A small contrastive image-text model, trained from scratch: trained on photos with spoken descriptions (Open Images, Localized Narratives).
Rows from block 2 of the text encoder, named by matrix and row number. Rows with one number belong to one neuron. Each number is 128 + 32 x the weight over its row's rms, rounded and kept within 0 to 255. All counts start at 0. Numbers have three digits each. After the name is the row's rms in percent of the matrix's.
# gate: MLP gate (text_encoder.blocks.2.mlp.gate.weight, 336x128), inputs 86-127
# fc1: MLP up (text_encoder.blocks.2.mlp.fc1.weight, 336x128), inputs 86-127
# fc2: MLP down (text_encoder.blocks.2.mlp.fc2.weight, 128x336, transposed), outputs 86-127
gate.34 085:095098066117124074129115118122188118145124129058161126151085109091196058178069171084104166109112140163114072148174081105120143
fc1.34 087:115136117119139097099165165095178164149146111068136141092082099051182140168073176093139104097133128161093068146158031104150154
fc2.34 085:126169087140121150100089154107186151157126146095119148221121136101134123157095161094152140097093146130079098104149092111146182
gate.35 109:084120133108108077102090152132131190105104115172128128116133140135149144155146188171165183118191097131059148159133092112150201
fc1.35 100:161123126082126101169128139163120104120151152105143140120151127129117105156099154083109130190121167129077144092102161154124129
fc2.35 110:118100159136169141188154204128084124139140149072157103080071078137123197134131122162084131124179143133187179098113116156083067
gate.36 100:107140147143118098047107159138126172107158139140115111140142137083126111115148132106138149114131085153165141137172124122105053
fc1.36 097:165110088209174098109087137128131207072115170199122156094093130147119064143154092113134104103120099146173153193123137143089072
fc2.36 101:125174163118131121111143107085183085167180120053125098132102120114061138147095082105185156127144150148125106100127144168105169
gate.37 090:127123134089109099118105121107127201114098192107067206086169147155157124155127133125132119125154077129107134126125148169160077
fc1.37 099:175214150067080113127126115114156138107138171170131126172145145150113123132108082127059099156084173103174131091168134161091147
fc2.37 094:119134103117155168137097121099168098177162133128154103059147145146127138126073118123104151184129133130081151099130153167129193
gate.38 101:148175099060095160124106151157103083103106147142126202119144118144149138133159169040130160130123123160118157141134089101165161
fc1.38 113:084139155082096136095106084155156072117103088141158159172174113124136149127106188109194174133103187072091161173044057132096156
fc2.38 107:101169107120159135140076126134136068145145111131111115151145142140100135088167164056146230137132169122132088152079106144140182
gate.39 099:143184158158164160154112099111143125123116149124112124148120145165069082107150113104074112155123142130218115105148117106122124
fc1.39 104:169116090108078141124086100125104122131121113112112130111156116117193158126095174171153101134127123124064173147081078188145111
fc2.39 100:119098123107115123131090139123082106123138084167168137125139077177156102137187131114134124170191143133143077167129126150112023
gate.40 090:112139148060115162076114100154108112119086154090167155107123120120169161091101126153166158114139173124108136138133130115144076
fc1.40 081:135187086113061157151129123144118178128064129143139104076132121136141160091128133157134125112169121178101059070125130126171156
fc2.40 083:117157142138094145068127204135125124148104158046105099117130110166178113153136140098196107145081125101115097115155120159128114
gate.41 088:119130113134076133095118126138161138074124094164146120080121174117150145104114146123142129101148090145121103106150104210172122
fc1.41 093:154121101196175116128162113143135087108119088105118080192141103160159118135085145142142136145136123120128064096076141119156118
fc2.41 085:125140156103144160138107155097161164093099175172125118187139080120116160094175103129128098041118148114097192146132178089103106
gate.42 109:121140106170066107131166155186118159070137064103133175151114121056139131122074198175136096120140130172150156132163183087148101
fc1.42 111:122120111180133059186162131134158164111152098097139190144080130084127109143065151145105107145151136176112143130115142055138100
fc2.42 116:144142121148174115092126148107147126167105148070151185142113110117077086135063144109154147188111129114155083101112124081147149
gate.43 093:141164114088166116158106183135095222076092167111121184129169125099092116174182076102139135136068184142177124138115129124190154
fc1.43 090:082144098138109089156142165198081107096136120128108072140127156165127146122181168100131088118120159140148144118154196136157074
fc2.43 085:096177208086100130174132186157114094044087127130144145117153115127140098133087117148121075116120103114143198124126135123171062
gate.44 094:168112108129042066139130169080151171112061121112117140113133146103147117173107195166190101159096090111148183150132094173173142
fc1.44 093:172110195157044098115121115129144158084110132094140103105131160085102118177144109156088128146083134160158153119144116166133087
fc2.44 097:137125128146151144113115101116185120184133112078137143154144144122123128116168129084118137134097107115090106147125123121144223
gate.45 094:178105100130135128113130171133123126143064127138087181121136106076142163130160129183114065099108071120113171086109094149138048
fc1.45 089:116100077146085083142123145116199130129172150115112090107111204089114150132174120120075113122158134049173136175141109152192123
fc2.45 088:117129105145102117139113093100083174151137171182120095095154142119080045163155165077106123133093174107166122190114155111118118
gate.46 095:078110134123174161038140140078122170147148098234139167130157129101113088102132195119155155138121075139094132159166131090182127
fc1.46 099:161118140143084116147157137127149115114150071132093148089088130151139174171141082139098065132137165110158138155080127081116121
fc2.46 096:104099127086123091166168139147094104072173104129116178074090105153119119174200105159115086068113177130179156115150144116113101
gate.47 119:149076101168124084146083112162087134123119118192105123122179130134139134137131162117118110151142089164117150171105142123153124
fc1.47 114:122128121136107106135135128172184118176122108143068133173165076131163126111059118079098094150138116181148156053119189105125124
fc2.47 125:166036127125072078147121136110142160134105126165120109134147117073116126107116130190174104123120093155135169152132143101093115
gate.48 100:098134120076114113138107135154101128092143085097178115067116133102159156197147117143100110076114132199087137176116122198167082
fc1.48 097:190123157102130150175131144146050080088112106116108100108182106137150146126137088094113081093125129232114137117139110184099090
fc2.48 099:135180153109135135094166070131165068123136090123145162100162131093107110140078112116173157136072127157077187118130102116148127
gate.49 086:183074140150107116121070109136108132057109094152080124045108142095159130131124096112130151134057123138134135134140112092108151
fc1.49 075:122150120084146144111121134088159136134082202127106095149126164205167108106142154107140116064104177134116101122110081175183103
fc2.49 074:112105108122127197042133082130120141097105154161156155123156117138081132058083150151138151108119151100183163199050091212146152
gate.50 096:108128166165124135167123198145081128111129092152126133129079109169171214132162130081130182112141065140129185131101135107164119
fc1.50 100:078135117189147127113107162120160211200174110144136099091070084141134175117126143111133111077184137104102122101134096080198131
fc2.50 099:106158104103126171072145074153161089153126132171102121120147145105110166112113111129103163119163111150123067083137119136170192
gate.51 114:113091105167101060083101124091115161132097100173147144106137173042133126151099158173143127126057115143106112126168122172118101
fc1.51 116:173162114097125189154131160133104142098148146103107106143097147185142133108151117100135184142238155123141141124128058128183168
fc2.51 125:113194169146143164165125151142195098122172153098078150112097093215163152131202090088152132113145135154143129129136092158147204
gate.52 090:164111126126090093089124130089083117071135064189163136119130136082122081130141129163172126082168145187097136140080148126179180
fc1.52 085:145089080092118154116080164092162166132163131115151124188131142137102168180124102082107148139088121081137182116087139159136158
fc2.52 087:093103069149140056109094118112083165112140079091135138163112100151126093140222178130078138099153110125188157171145104121117067
gate.53 111:141121126107091104080141141099136185149073161101146123101126139113174183113118118163153151126158135149141170182102109161129165
fc1.53 101:125081102132120125119109105150188155137133125197078107077099134136127149165132084146104131153155128086178065088145153142117146
fc2.53 115:140126176080161207167148123067158096139160172163143048085145112164093113134104126095159140124126128132146147192151133134089165
gate.54 122:131142106057151141132107116101181154133130188110165122156133149122101111128118124119134155177097137044123152128090110124091153
fc1.54 130:140181115071191163154173117097186144144145158104177120170154139157078121115098104118123142148124174086166124067123118115075139
fc2.54 111:132140115146109125104144074076172139173162142122122116137101126081104165088129148110126123139100115133121145161089077124086193
gate.55 110:066105159136102076145083162130083101119124192107122106076087141133156164120143079195095121141105114172186180079121084137113130
fc1.55 125:168163129056096138160117092115121123115100226140129114125149171137100086134142109146092157159068146200131164154122158143094209
fc2.55 122:128147170118119119149124157099130162145157150070098171178106103126198154121176145118151098137104080141098117138155120167098182
gate.56 097:148093143165170142145130180108119144148105104128063115108090104158152200104135084156127122145174085119084193106138119136121146
fc1.56 108:100122110053125164119073080173109107141167143123143075134163140074203079164130136065123145090101114134124155149091153113158123
fc2.56 102:101148097133103123169100142157097142088156126130140145092132138127177120117189184096159080108107135072140086178170088088120086
gate.57 102:103096111120127084107080137097129207089137166136143129106122128110135158124138110153093146096066159071119183197078078134155074
fc1.57 104:176149136139121139062113094104183178068129134169171107139119131186121136099121102171169101114152150156103179178173117125114151
fc2.57 104:169152120114128099101099157121159124164102186081123159183153066116178092128193137067093094103145153132131041108122127163155134
gate.58 100:152112105136091112117141176129140167128117136074112161128107145099171160115125141208109143111186095123173061093148109106137139
fc1.58 101:096127130068121140119146100106104127093186175158132159142172085135133145149121181160109170116091060167144142123131156172187196
fc2.58 104:107126121123135152130156135155153076194165132150111098192148090144127105163095184103092131092128133129179080107077094110129215
gate.59 100:174073118123117130148164141184158128148133114117114134074118170108117152167121123116109120129179118144131090163142184154100152
fc1.59 105:192155160143170181160147116114089117082153155109109137144171126151093155106152131134136027086175095184160104071128144188130128
fc2.59 113:173135159102123157144199039101120115110105109143131125116166105132071093159163089187138127119171141160123163108100181171148172
gate.60 089:087069124105090092095131135118140148117103153108124136092153142117180147124138110217128093079116140118172193215120097167166148
fc1.60 096:133112141126080130088117139123132119142167090151106105147115123158105167118173139179110121168096126077172123145154125128172153
fc2.60 087:075123179164118136114110158142123134118089112108105121158156107089179086079124153168160095085081137162128073151115089108156140
gate.61 111:107107111077129116125186099114145172148130145149103149068123117122140144159120168177106122123155108133136154180117131139157142
fc1.61 117:143195109175116161125154138141155128167108120130118133141098091163133170070097059162090114149148141138141135042156226135143112
fc2.61 123:185165111123120127172128132171131139086128169128121143081129160182106158129148105125111145157172156116139156171139173133167127
gate.62 084:184105073087069128125092109039109117115139098197118129132170165150141098105124173080172115144151103087152117152116115142134154
fc1.62 083:070143089081122116173116146124113163102192151167132115173112139135093109173142131122112102133135158106188124113087168105104145
fc2.62 080:088141164122105112137149118162137076107112167081134119126127130097115155156114105103114142134110099123108172182141069113119147
gate.63 117:115055107102098093138135169127116117112109104133071122082070114125194166109109110178145152147169130120104125132112085134145139
fc1.63 128:147176100104077109107148093116093135119151174135157128148165091064128114121063134157104105184100151136109193153080106103082121
fc2.63 133:126179118124085186101121103115115162128168184153132147164163099108139129086113137122173115186125078097097109113159120158101145
gate.64 090:163128129130081117148112143164114169037093130173132143160113160092167163156161128149096142102090115165145162216171152132145153
fc1.64 088:072091171070132153118114116112134141145167090232126069101121137096136127132155095136092131120121137156095072061084143156081119
fc2.64 083:183068110130083125119119118141122157092097100181115166120172084129187082130132146157112099078144099117151029152127145102127122
gate.65 103:152071095090115146095066181162144161104101120189128186093112169100185165188114151175097127092113112119120116166119102181127135
fc1.65 102:102139158091074124171082173148122123127147107191118183214127119128124193204138116194125130093120106155125189151122132087134152
fc2.65 114:125107104099119112147098122130094120143108155207159153184165116155183123135194180136040117111141121113161056148148140133165098
gate.66 109:134107122113141079151108154095109183142165114140156092130117120051126084159134136215139099167085093116119156142119155113138124
fc1.66 107:143172211203121133129144120154124189114136100103117154117113104121084187143143118153108058118151053164215113102188164095176091
fc2.66 111:172128163182121161122105152162159156133088088055094122137122108144103116114127097136112139155167123118204056096180120118211109
gate.67 104:117044136139160120126120151110148147090061103157103138090132113095154141100143156160100113071129086168134091146104075204127134
fc1.67 106:102128094168149120080159123066170151166128119136128157113082117111204115161093163149127122164093115074064145155054089172101087
fc2.67 108:108116101129088125153097175129136124152136169140123152130150111120182153139135134141097089109146126095049105162070124103122075
gate.68 085:094104147234098141105085167178136131070128116105107103101126152135159167098148174164133071128103088089146101091141137135143113
fc1.68 084:039140128142139088101131146094126132097139162120181130122092149127073126092088140150158112152131152117125159174127175076093099
fc2.68 083:068122155142115148071132110152123109164105123136177082150164157102085145136013129184125140115098114108081071087144126090142119
gate.69 100:142129104115156111149124065146116160071084187126129128129098161106118178130111118168129148142086147153122151147179087094092076
fc1.69 105:162138144085172099173102129184115116110069098163082129118159117162117102084116128142152149143117097075149116060101131169100145
fc2.69 097:078089167118169140083148108117162140138137127108161095102100154089115142098067069183127140113140073138124160127148089068105118
gate.70 095:179124073095137125074129072132097142117101166125153172150195164099124088142130136124153150126098151090142099122146116153098103
fc1.70 092:087100114137161096132166148100139082139113123161073090108154110178099088071083195136184164132127180142074105139115139137100173
fc2.70 093:120126098130129118133121094124159070159146086139124139090152121110118114089138152135132117067155166109093102181065185154158194
gate.71 093:130090058092144119069116158147109171131125131157092142141111139133133128113153152126135157127102146127120135119091105117104179
fc1.71 095:118120093126079055184051136126142157136150105116041150139126135122140127158115129116133169160094151148114163146112147088096131
fc2.71 090:109109093093104122110120073125141122176158128084161111163103170139121152129074130062165164183158139095091121100092122133139147
gate.72 102:093098184152151088126128191150108117157114108175087117130106086117158158130136135190104116076121106125176124099152108147145075
fc1.72 110:136049062159112058083107106121201116125120107112055091148155177119157121138085166102144081134151114158117092090114138151072155
fc2.72 105:138115121146098116120079169146109184059101166146142112117153141131170063153168100167113125075106153151107134213130150134106072
gate.73 113:135159150136161070091161166105122139141150118115145106124095122118121121143174153068115170141127139161158141128139139123154097
fc1.73 116:156130115085139122064069106117114181091107144166089152114112121125098099142094065146165163160130149104123124164111110140075174
fc2.73 129:110158113152060095161086178126144157072127130107140141149090168143146154110118117163161102196101148079071145152165155115069069
gate.74 124:115094134106135090140085153169074114156164099154126131091144150133163157141144171128145154020161086120085162162127079180203098
fc1.74 122:174152138155112088132145130111100140134096104088089113130140109139148093117100141134155107111126114122127180162135128180140102
fc2.74 118:129128134153183153118107163152097119164118155123138105109156074121111097135105138046163146201082106134102171071149143135114107
gate.75 124:126061057123146073086097104133160152171127140148118162128101128045139118178108141160187156154105067118083105130156101138110158
fc1.75 119:156140119146091118155124141108124140142161087136089101102133086146122131151120072096129124117125099121152112067082105146126116
fc2.75 130:142153211167078126172156135150091200053125152054079122121078115153149100126163100123144147088082080151135155116164091141109119
gate.76 086:162078176153116080114131129120167186137119162089052148139116089097138144168134066143150087154066148107163168084153144119100133
fc1.76 082:104150102120144119157115110125100086118185123125154106146165131106166117088111156112153184108055145184123125215087098121096115
fc2.76 086:120155129130126112178119158106092138074148128149125172119199126126140132118223184146076111148209118097185106128149157109093055
gate.77 078:127155111163105104111139146136092120099146117154094135084116184172171150133168127153133115112062102148109143117109097130176197
fc1.77 075:121082056096155111140092068101154103152079162185146103152174156055120109120101084079108162151145137131140067152076103157108139
fc2.77 065:190183106129145157127095118129100197151109155148133102106137152141131072099079097115175066137083156164156174130128148123167053
gate.78 095:140110122087100124186130124128086165135121109163058176087112093144106172127118087164120122135149124127120138069090165149080149
fc1.78 093:120149069113123110072142151107098117134141134085187136180183108134122125156152136101117159152129150034128099156076124085155201
fc2.78 095:106112147148120135161132201126137171128154172157167119161131109128145171117212144105105094148108099135139129137162124064038072
gate.79 103:122084129099075145098111126199165199112096168133125181087108178126118181188148075143119130116143137150062171174174166154135113
fc1.79 103:087105108121101144117110163155124073087126146215133167186127152100130114139101148144099110108057073114098150148129140095111156
fc2.79 103:059079125130134083132068132104143158135159096153146107136100188074129104127139148147052136124126091120145051123170143087164108
gate.80 097:122111129133114157127110160180118134161054102091067188117116158104180160118140144108128078075113064108127147124174114137183117
fc1.80 094:117155169154178118135111132126116154089111132139140130135153113148050147103150160144099118082120111108145115138217147085121113
fc2.80 096:104060163117156104154171207128149093160151129095155105090145093117175176150139165101154128169105098169131165114128147083097118
gate.81 118:113141072172103116117115100174053186074111135097182137101125200128085115131184160116145095074095141164127136188123150122158133
fc1.81 111:131176124135147131140120160148089158086167160116176101129128133164169123193130134053070119065077167158152206182164165162150069
fc2.81 117:103219133170101135120156106139092119080134111114161098119139167161055106086146146075135141155104205120151163121150174125178096
gate.82 103:063112110178149099083121176102184109151120091174181133096078174081145180161107139220114095157103137128115192151170145096130101
fc1.82 105:123091110188141113126088130093195133194163148090116097181102088129162065134113096094105158140109065084148072124130127148109150
fc2.82 103:122079144126136164071110170100152160119175169128158074100117126163134128138115132114156122175174124161122158090165126150128049
gate.83 116:147122128144082119062111185170100108134122088134109150108109131125134177102181164139114130035131139205183113107160112152213150
fc1.83 119:094127132181114090142135163126118150139105171067096104204120145111152193077184151134133125064184112177125095139136124074142187
fc2.83 116:115108130121147190094155139174146107167143060130101126184161128118200177139139152156064133109195095118141068129102096114198143
gate.84 074:071157114108063144124118214100142136151134148136039173098104117188139120124148114165162105100153141133122142099166144125119158
fc1.84 072:151134138193125091195185168143096123118121116096109184153129043125153162066139086112138156160126169150087132132128173109119180
fc2.84 071:120156164159070157148189139124105104150142174111134166101171050162127133132076080124168133120092169106062196120138123105095178
gate.85 108:117094162144111107115136183171082125109104126157064126126146105149169139113121167082124128080170099205193144111160160130139150
fc1.85 101:130090175093136098197161163134152100126193106126104147073150158141127185117089108110092106074117143163143116081131196173126086
fc2.85 110:146116135094150135141184091129155127132114118119070081122157084178123121144127097127144151086095136179162162073098124180126179
gate.86 107:136155118116121127125117144109109116109108165181145171121167145170179137140142172147188153109181121150107119176149114142176172
fc1.86 110:075174106068148130125158103153166076141146128093140077139131129213155135123099166072169141165124148095068129118057095095106126
fc2.86 109:124141068186153109123108155119182114162117073143135129142135086117128167185165124128106147152155108149091133139094103116134086
gate.87 095:114140083142084071130120141156130172144126115108072224167141134158201087131073161202164114153138158095059159157112108117131157
fc1.87 091:086113047138123133061131154188070133151163151084125142147102102134121136137106164134113196155144137113128161159125131069077166
fc2.87 085:128194077083103216128174083136122091101093082170177105163149155152063141095071145141149162170135168153120153121095146177034153
gate.88 085:111094120127137074128097143139148183108143115148116155110106129106114179154125134181218114159078116109091168133101119131135154
fc1.88 086:157150167138114146122164092106121140138161159096158071171091061141107088143103154062125179112148096141158138157083139097108081
fc2.88 091:156107134125070157145092142160125189107110140091118105139180141154162132116168145115153119101099172166181131128224104139199060
gate.89 103:152129097100075120093104118178147127057089088149117163184160140112142117120102118152128143132102089171161128180131153136151147
fc1.89 099:135161153055126138140109151162145123112120147090122164126137109160167137094094123107178140141138133062141185131104111153194097
fc2.89 098:170218150118115163085148136132192112098083123136102119179130095126084087132037066125173159127080195159071115133110104159079166
gate.90 117:095126132170156136067120200142144113180125085130112122128080116172195157096122142059148108109152142097151115106115100144168154
fc1.90 120:118158129105108121099101090079117128103085134163169163154139139148109123076148079160110100174134194102154100119132121184085064
fc2.90 125:132102125159075070174113154095053152099098113140157143113102171111098106116114131177159107184107138109118158138147151102085099
gate.91 091:129118097101088125099118135117144195088127123196114190121085147112126104100122091134132143127171157108087145157083143124143135
fc1.91 088:216116149111131143113112138143093119123130133115108095169183147129154085133111097159142149137079118161159134187078077122139135
fc2.91 089:130120170141068130165113124101166191111126123071152127144157158138167136110210183077128110139121103129165119096189104185122116
gate.92 090:087122092171117122078097143110154172157118145169113139089110136118186167173136131126082203116153118133172123152107089113156159
fc1.92 084:157199090088145176057077087125133094155168174165169146175166105154112125113123177088130133107042128130108148105111131120150165
fc2.92 093:151113115140153119111069143165121133150150169159100210148175116141126100109155171116120128097130095131084089142137114146161103
gate.93 077:148100079105133130046137145116102101136127184128147170164129146141154146153094179148166116117106155078090099159128032200139146
fc1.93 071:128105118117170142094132145147085130169110085064089171120127058133198156127138110172156153136155125174156153136160069141152063
fc2.93 072:127122210097139161142121164172067166096106169126148131136168117145117075121127071151184071149104125121172129085143143129146044
gate.94 096:176064144120111070151126179112151125129134143116072072069100165099118132132071126098147083101126137128160124091090127129173121
fc1.94 092:147155118108136057172114084084132151077094152146175166115137190116093113098157129131144145112150145115053146106139112109092093
fc2.94 096:121104085058094203134139079083144160162100133144117097088119201128103127111053121064181165156174184099098126119111162160098181
gate.95 090:136086107180093087106120123180101111091140112167089116176130123111130084126127185117118128128145128160165196165130128078104075
fc1.95 088:151105129071106120125097113194112094122107165110160123122167113139144131139153133156133167100121110141072157162104129126135145
fc2.95 077:183088070083090170144115089139128123068117129175130116116162124136164134144101118183179149161175120149108130159107170172047113
gate.96 096:114112115125117063088078127139178175072169143149084177127180110122139075150087138125182120151046133196131153086140153143120090
fc1.96 087:097129199124095098094154090101171148101153170146119112133135126180154106089128109109150159147094192194153158119133103177047154
fc2.96 092:105062097164070110143103152158194095115122161124120076193101162092126161142131200108098116130130087106126131094130161092116177
gate.97 115:176108101151091028166055146133148126077104120130127126113103190060159100118106147153146121099157104135094156130125123133158080
fc1.97 121:172123063135080073106092175103175111172120139108118140155085123143160102120068183124183080129116174065085112081112124112140167
fc2.97 114:140103088144138191093163111082209180139114170127117101123075146107108149113096135093131082128128174092178173104158227104131162
gate.98 090:182166150097092094155101169131147106100080154135092175127170150114082158104114092129170110153142150095098193153138144153127149
fc1.98 090:150153144168176108118124158114149070164058148141122196096057131107144159158067216161142115177107124082143191134129108101166133
fc2.98 081:124143148117166128127142125160128115091129148069116139105134098119164148137133152107092149082061089105145155113118164142137159
gate.99 108:119051134163134088130113149113116150164112095136121142034146110078167103127137158090115140065141073122140140164133095153189111
fc1.99 108:083121119079086109105131120143163159157156164083139108169104147124126106123158100120062159136080121135136130101129099127111108
fc2.99 117:145145152116071114143125113169126150081103059112118135138128106098149154161147095218107131086172145166125137138166088124111096
gate.100 100:148102100109157116097078148145149186139102187158047139107156110128132113064114098153157062108121134151106123120167171158084124
fc1.100 100:068115140151142141110199129085102097125109160088160090124154134104150133071117113152141174133181176130098097197161147128178120
fc2.100 088:125159165070146113138117130131043144060118089167159117107170172184132149095134149140153152119169167143163122129106114140177078
gate.101 104:123077087106105140156147116124096197171100129124155138124117121080216098138141148159153121105175095144094115229079092129184149
fc1.101 102:123126079127178151142155140115120136172128121124135088102109081127119173182143119105098147193147102124135129064120161094135107
fc2.101 100:112073111152133122160149165126106117102135113155167072126117098085147108178095182116131119097123116166088133137114144114045159
gate.102 087:168101082130123090092058148137169122139099180115183153189119112063181100112109215139155100127077143106112110106066103110102155
fc1.102 093:148157129175175127123147100130135166149132073163127101124150178121079102078140047182123133165136117101124105087135150159076095
fc2.102 082:091100128173142083181093136132094186124132132139128094100099110162148147107140127171121082146124102142116172143163174078123008
gate.103 105:123098143189152071106094167152108099153054144141100137100085102152154174098157174191152116113175073150079119176110073120171134
fc1.103 111:114125112163167121146086181145127088141147089117098152139034134149100168188189151148084133077139098144177098096184106119118099
fc2.103 116:161118127146139100060140131194102027156113092118148157125148128142103104140129114110118126121151071191106136135073144124183145
gate.104 094:131136130189153078121104176109098099105136174123147146116101166104115160144161122165093148116131081086190119164118106126111181
fc1.104 104:133115106127146075102144138077094142126104122123117097145109152094110061124108086124108112091107169100196157124124109114103112
fc2.104 098:148157144098120085102147087054211143140118116114130139126113136075100151123133108120130181129134184169122116145117064123109188
gate.105 105:146129104172099119095104167137118217138094140150135173158122081091143117094097107195089151143144141175174134119142173134171133
fc1.105 104:167087098155128168087114161125172089159149128101125076133118107162179150190140150114106149154131058198156104100133164111163143
fc2.105 116:145126169119106135199111168170101055120110122134164142126197127118169123126114143141128108079128075122106133155079131131113113
gate.106 094:105154145082102144122145200153129099156128119118155126105088094078196176139132113118130158095141057149145138134107074193165114
fc1.106 094:151144129170125137106104087123135172127090115121162109152083165098091149090141124174109115119205092142155059097188140154082097
fc2.106 093:143114140133081095184172148091152129113140159120115189125078118097129136126076115178110077184126093107111130088167144108089097
gate.107 092:115123121131131081133097098111046121112167106177140149123229107074114153136148117107177176155094105107138132091117122109135096
fc1.107 090:142195169084091101148136155167090153101144154133170114182167079153145128112125161119177153099092069187109128114121115136180108
fc2.107 089:149098161118120139128143132114095095097105169123134076101136091164129094155137094167132159144121157167083156225120100178146102
gate.108 117:115108123182146067141133191122100166116097056094108120131085131083157145094138144085169154130173114126116157110093162107167114
fc1.108 120:091154128130111113112100114184119124143107140144109076090164194135154146105137108094101090096158123144159160102097165134180098
fc2.108 121:132063081122092166155134114070133141149117101176083065167136103172149138129145118166177117115173107131143162126074131133087129
gate.109 071:133134095164128099102092163140105179124190118164147140134150084116211134112133167090138124042146115172138119185108084090143118
fc1.109 064:196105192107155119125138131089099144143135130131139117168138137087134135130178151158142097109113091173101099125172066136082158
fc2.109 075:142070143095157188096097161165131125108126163167138124139137099161152168121067121158177089123108142130171135153105147136124122
gate.110 103:106073112107150093076134179105162185100112109108143139104070095058169148151125160167123155121139095118149150217063071145184134
fc1.110 107:140160156138178110107124166108109174193134157121079094114101133113123145116141084181128123108172128133165078088134072154153158
fc2.110 111:069106132122102143121189117059130123124147099088136075115082150124109118105086149161163155143127132108156152117070112120143153
gate.111 099:185114066082053139122109142141130176147105102139133194077158113132127091152139129146125161090112142117160150105156139200138100
fc1.111 102:071171178120133102156135172157093031175105097106123124134137072180195164087124144117162129081123117096082147128108112147169146
fc2.111 102:089133115129123120149100136157064116074125129134138099134115174134099081106202148112151196104179157149143140183133100129118118
gate.112 101:183149103096096103166093060109131153108126154199136111144186113090105123132141060149116139145156149161105114144141139109102147
fc1.112 095:109114205124102184100139100142111108113098183098169136119140135201114120058158109142123119091140131137148138120187122141160131
fc2.112 096:180176146089166128106120108098161128171111209148086140138122110111129142139079083122138133145073121147144149115124129192163205
gate.113 104:123193154057094095143090122156111147079107167146128171117148161136117124119159096143118115091041168144168175130156129174153086
fc1.113 102:089115097143130145140079153106114125149136092110106101115093089106170139160115162141139104107146091080162119142137115134155160
fc2.113 102:144130107103100116123125101188055145079119111154167171085132094144146114178143120182142086118067128122114182126137148133106061
gate.114 076:127122140146183099094139144159170108154091101104097167131127162088097135153103110104134121112200173094164091150115122107183178
fc1.114 081:069134127106145118154146153143167145141153157101165040161082177105123122092157066133086094109175128166183074116125065117161112
fc2.114 070:128131101096131105139124097103167114098143138127102119112119185117125128131154138121163187050218186158153133177121090119121138
gate.115 107:159082117137089174114148140123170121117067173122090120112120155139187144138110130096126064076166111136154144169142146183210192
fc1.115 109:108121158081139127095119108123152067103134181137097129133175136209115155090126106082185157132162146147102107132132153141125191
fc2.115 113:163137161070146170175181122119100147115108123144129111082135071156112169108132100150096082147168076130171245125148175176135053
gate.116 096:159101120110135096081095127160149104118092148092110112089175152072166131167184159102144168061140131212128137169168110161187117
fc1.116 096:114103150104097167122182165109137114111142130094124128136072136061085144153142098213145194174120107177170153112173099107080148
fc2.116 091:091101214163081113139184137145105149112092063111130111155159077093145150139109092243089102109108079105155132138141150096156112
gate.117 097:126046143110133068144131140170087117161174112237110103058116106122140131137139138111159124121130057072100166137076162111141098
fc1.117 088:155087097161130146113161092134155179126160141187112154145135135089103187134127141113061125141099115127123162092115121102078067
fc2.117 100:089106082156108065129148126133127144111141147146119128168128117125097125113116137158156128055079160102124165106128140096116141
gate.118 094:138126093139127158124116142194136162143130115189113114095115144105134099174138100147149139128061074173198213169173143116146158
fc1.118 085:136085162149122137110110168193107082141120121111085131174098095187155189154174078107154199133139109142120134121150113135123089
fc2.118 082:158118173132148155115140152138200052169094179094108105121107105135122140147091037105121133153102120120075134194115161123130132
gate.119 081:110077131151102091168095154170111113106100090144117196087116131097147132131126115156174128080118080119084155109138112164131097
fc1.119 073:129136157118142119133153083114095127131146111129131188150139094154128152119113140160124148127174133074147147074055091127108112
fc2.119 072:096108147110194200118099140107142121142190169131096099124094120134100145103203133142114110095114127143131148074196139157096098
gate.120 093:127103111112071152090116148171143176136086142124126092139107105146139210092144106188129074102145114148127109108150163132076092
fc1.120 098:110119070176160103152140095059099129169124110136135097102117157157103134152122135144117146157203082078121121128090159102156122
fc2.120 102:124086124115115097195092134143068128077124132183152102072170145147099134145230136170092162116195145177147136111108097088161049
gate.121 107:118118143115073088155146108148125121101112122050160132100126156052133140125168127119177091102153111095093163141111120135137086
fc1.121 107:129150123133116173122127089133100093143132086077136111136119138087085122138172095150124073125131131160082134156159130093152161
fc2.121 117:175122109076081151088150121135136115176105182120123134121113124154116152081056137139185128177133104106078149083127178164160130
gate.122 086:075127090151116083125114134129152167079121164122142090114074162156153138119183156125176150106110149073137126170113121140187155
fc1.122 085:125136170102146109166116132123078104140107153137078114164117145100090148140164082116071114144087108137205106132140144119125110
fc2.122 076:146181185095086167195131139138118182046067133129181101140147168177094122101151099176146150112136133159108177145180121166179035
gate.123 092:111184112186114161116120116167142149138141102108087149101106141141070184111127132157096116110117122211181111138179148115199159
fc1.123 083:122096139105069137144175076118146098155173091126140144117146122169152104156141118126132140121153103136099172151134188166083124
fc2.123 092:174129114105102124151166062064168167095131135149131116103163151132125131105169102157140128115207165131128183186127174136141144
gate.124 080:114075119101164083105133165111171145127113139145107204137163134138196171163089129142134106169126077158145178179125046147163163
fc1.124 074:093131158127086157129083111098122141121225125192124115119128201124186157142110170137110139149148149082088062109144114076060101
fc2.124 071:127152078116156086112108147096133121146161136221181137157109103145085159134157157129095092090125164120129158158133157103073058
gate.125 111:098113107103152071131091146103168098105180173100108110136104136127177091170057178136125151074102206101084115132122060129094171
fc1.125 099:117131159121166103152075209121201136190143131110123131123080122084130129159156126083095112131171077142140082121187145084121172
fc2.125 103:126118119080083111140052161121177147121109210088126118142140167133127084165096161086158149127063125174038140116175121140177137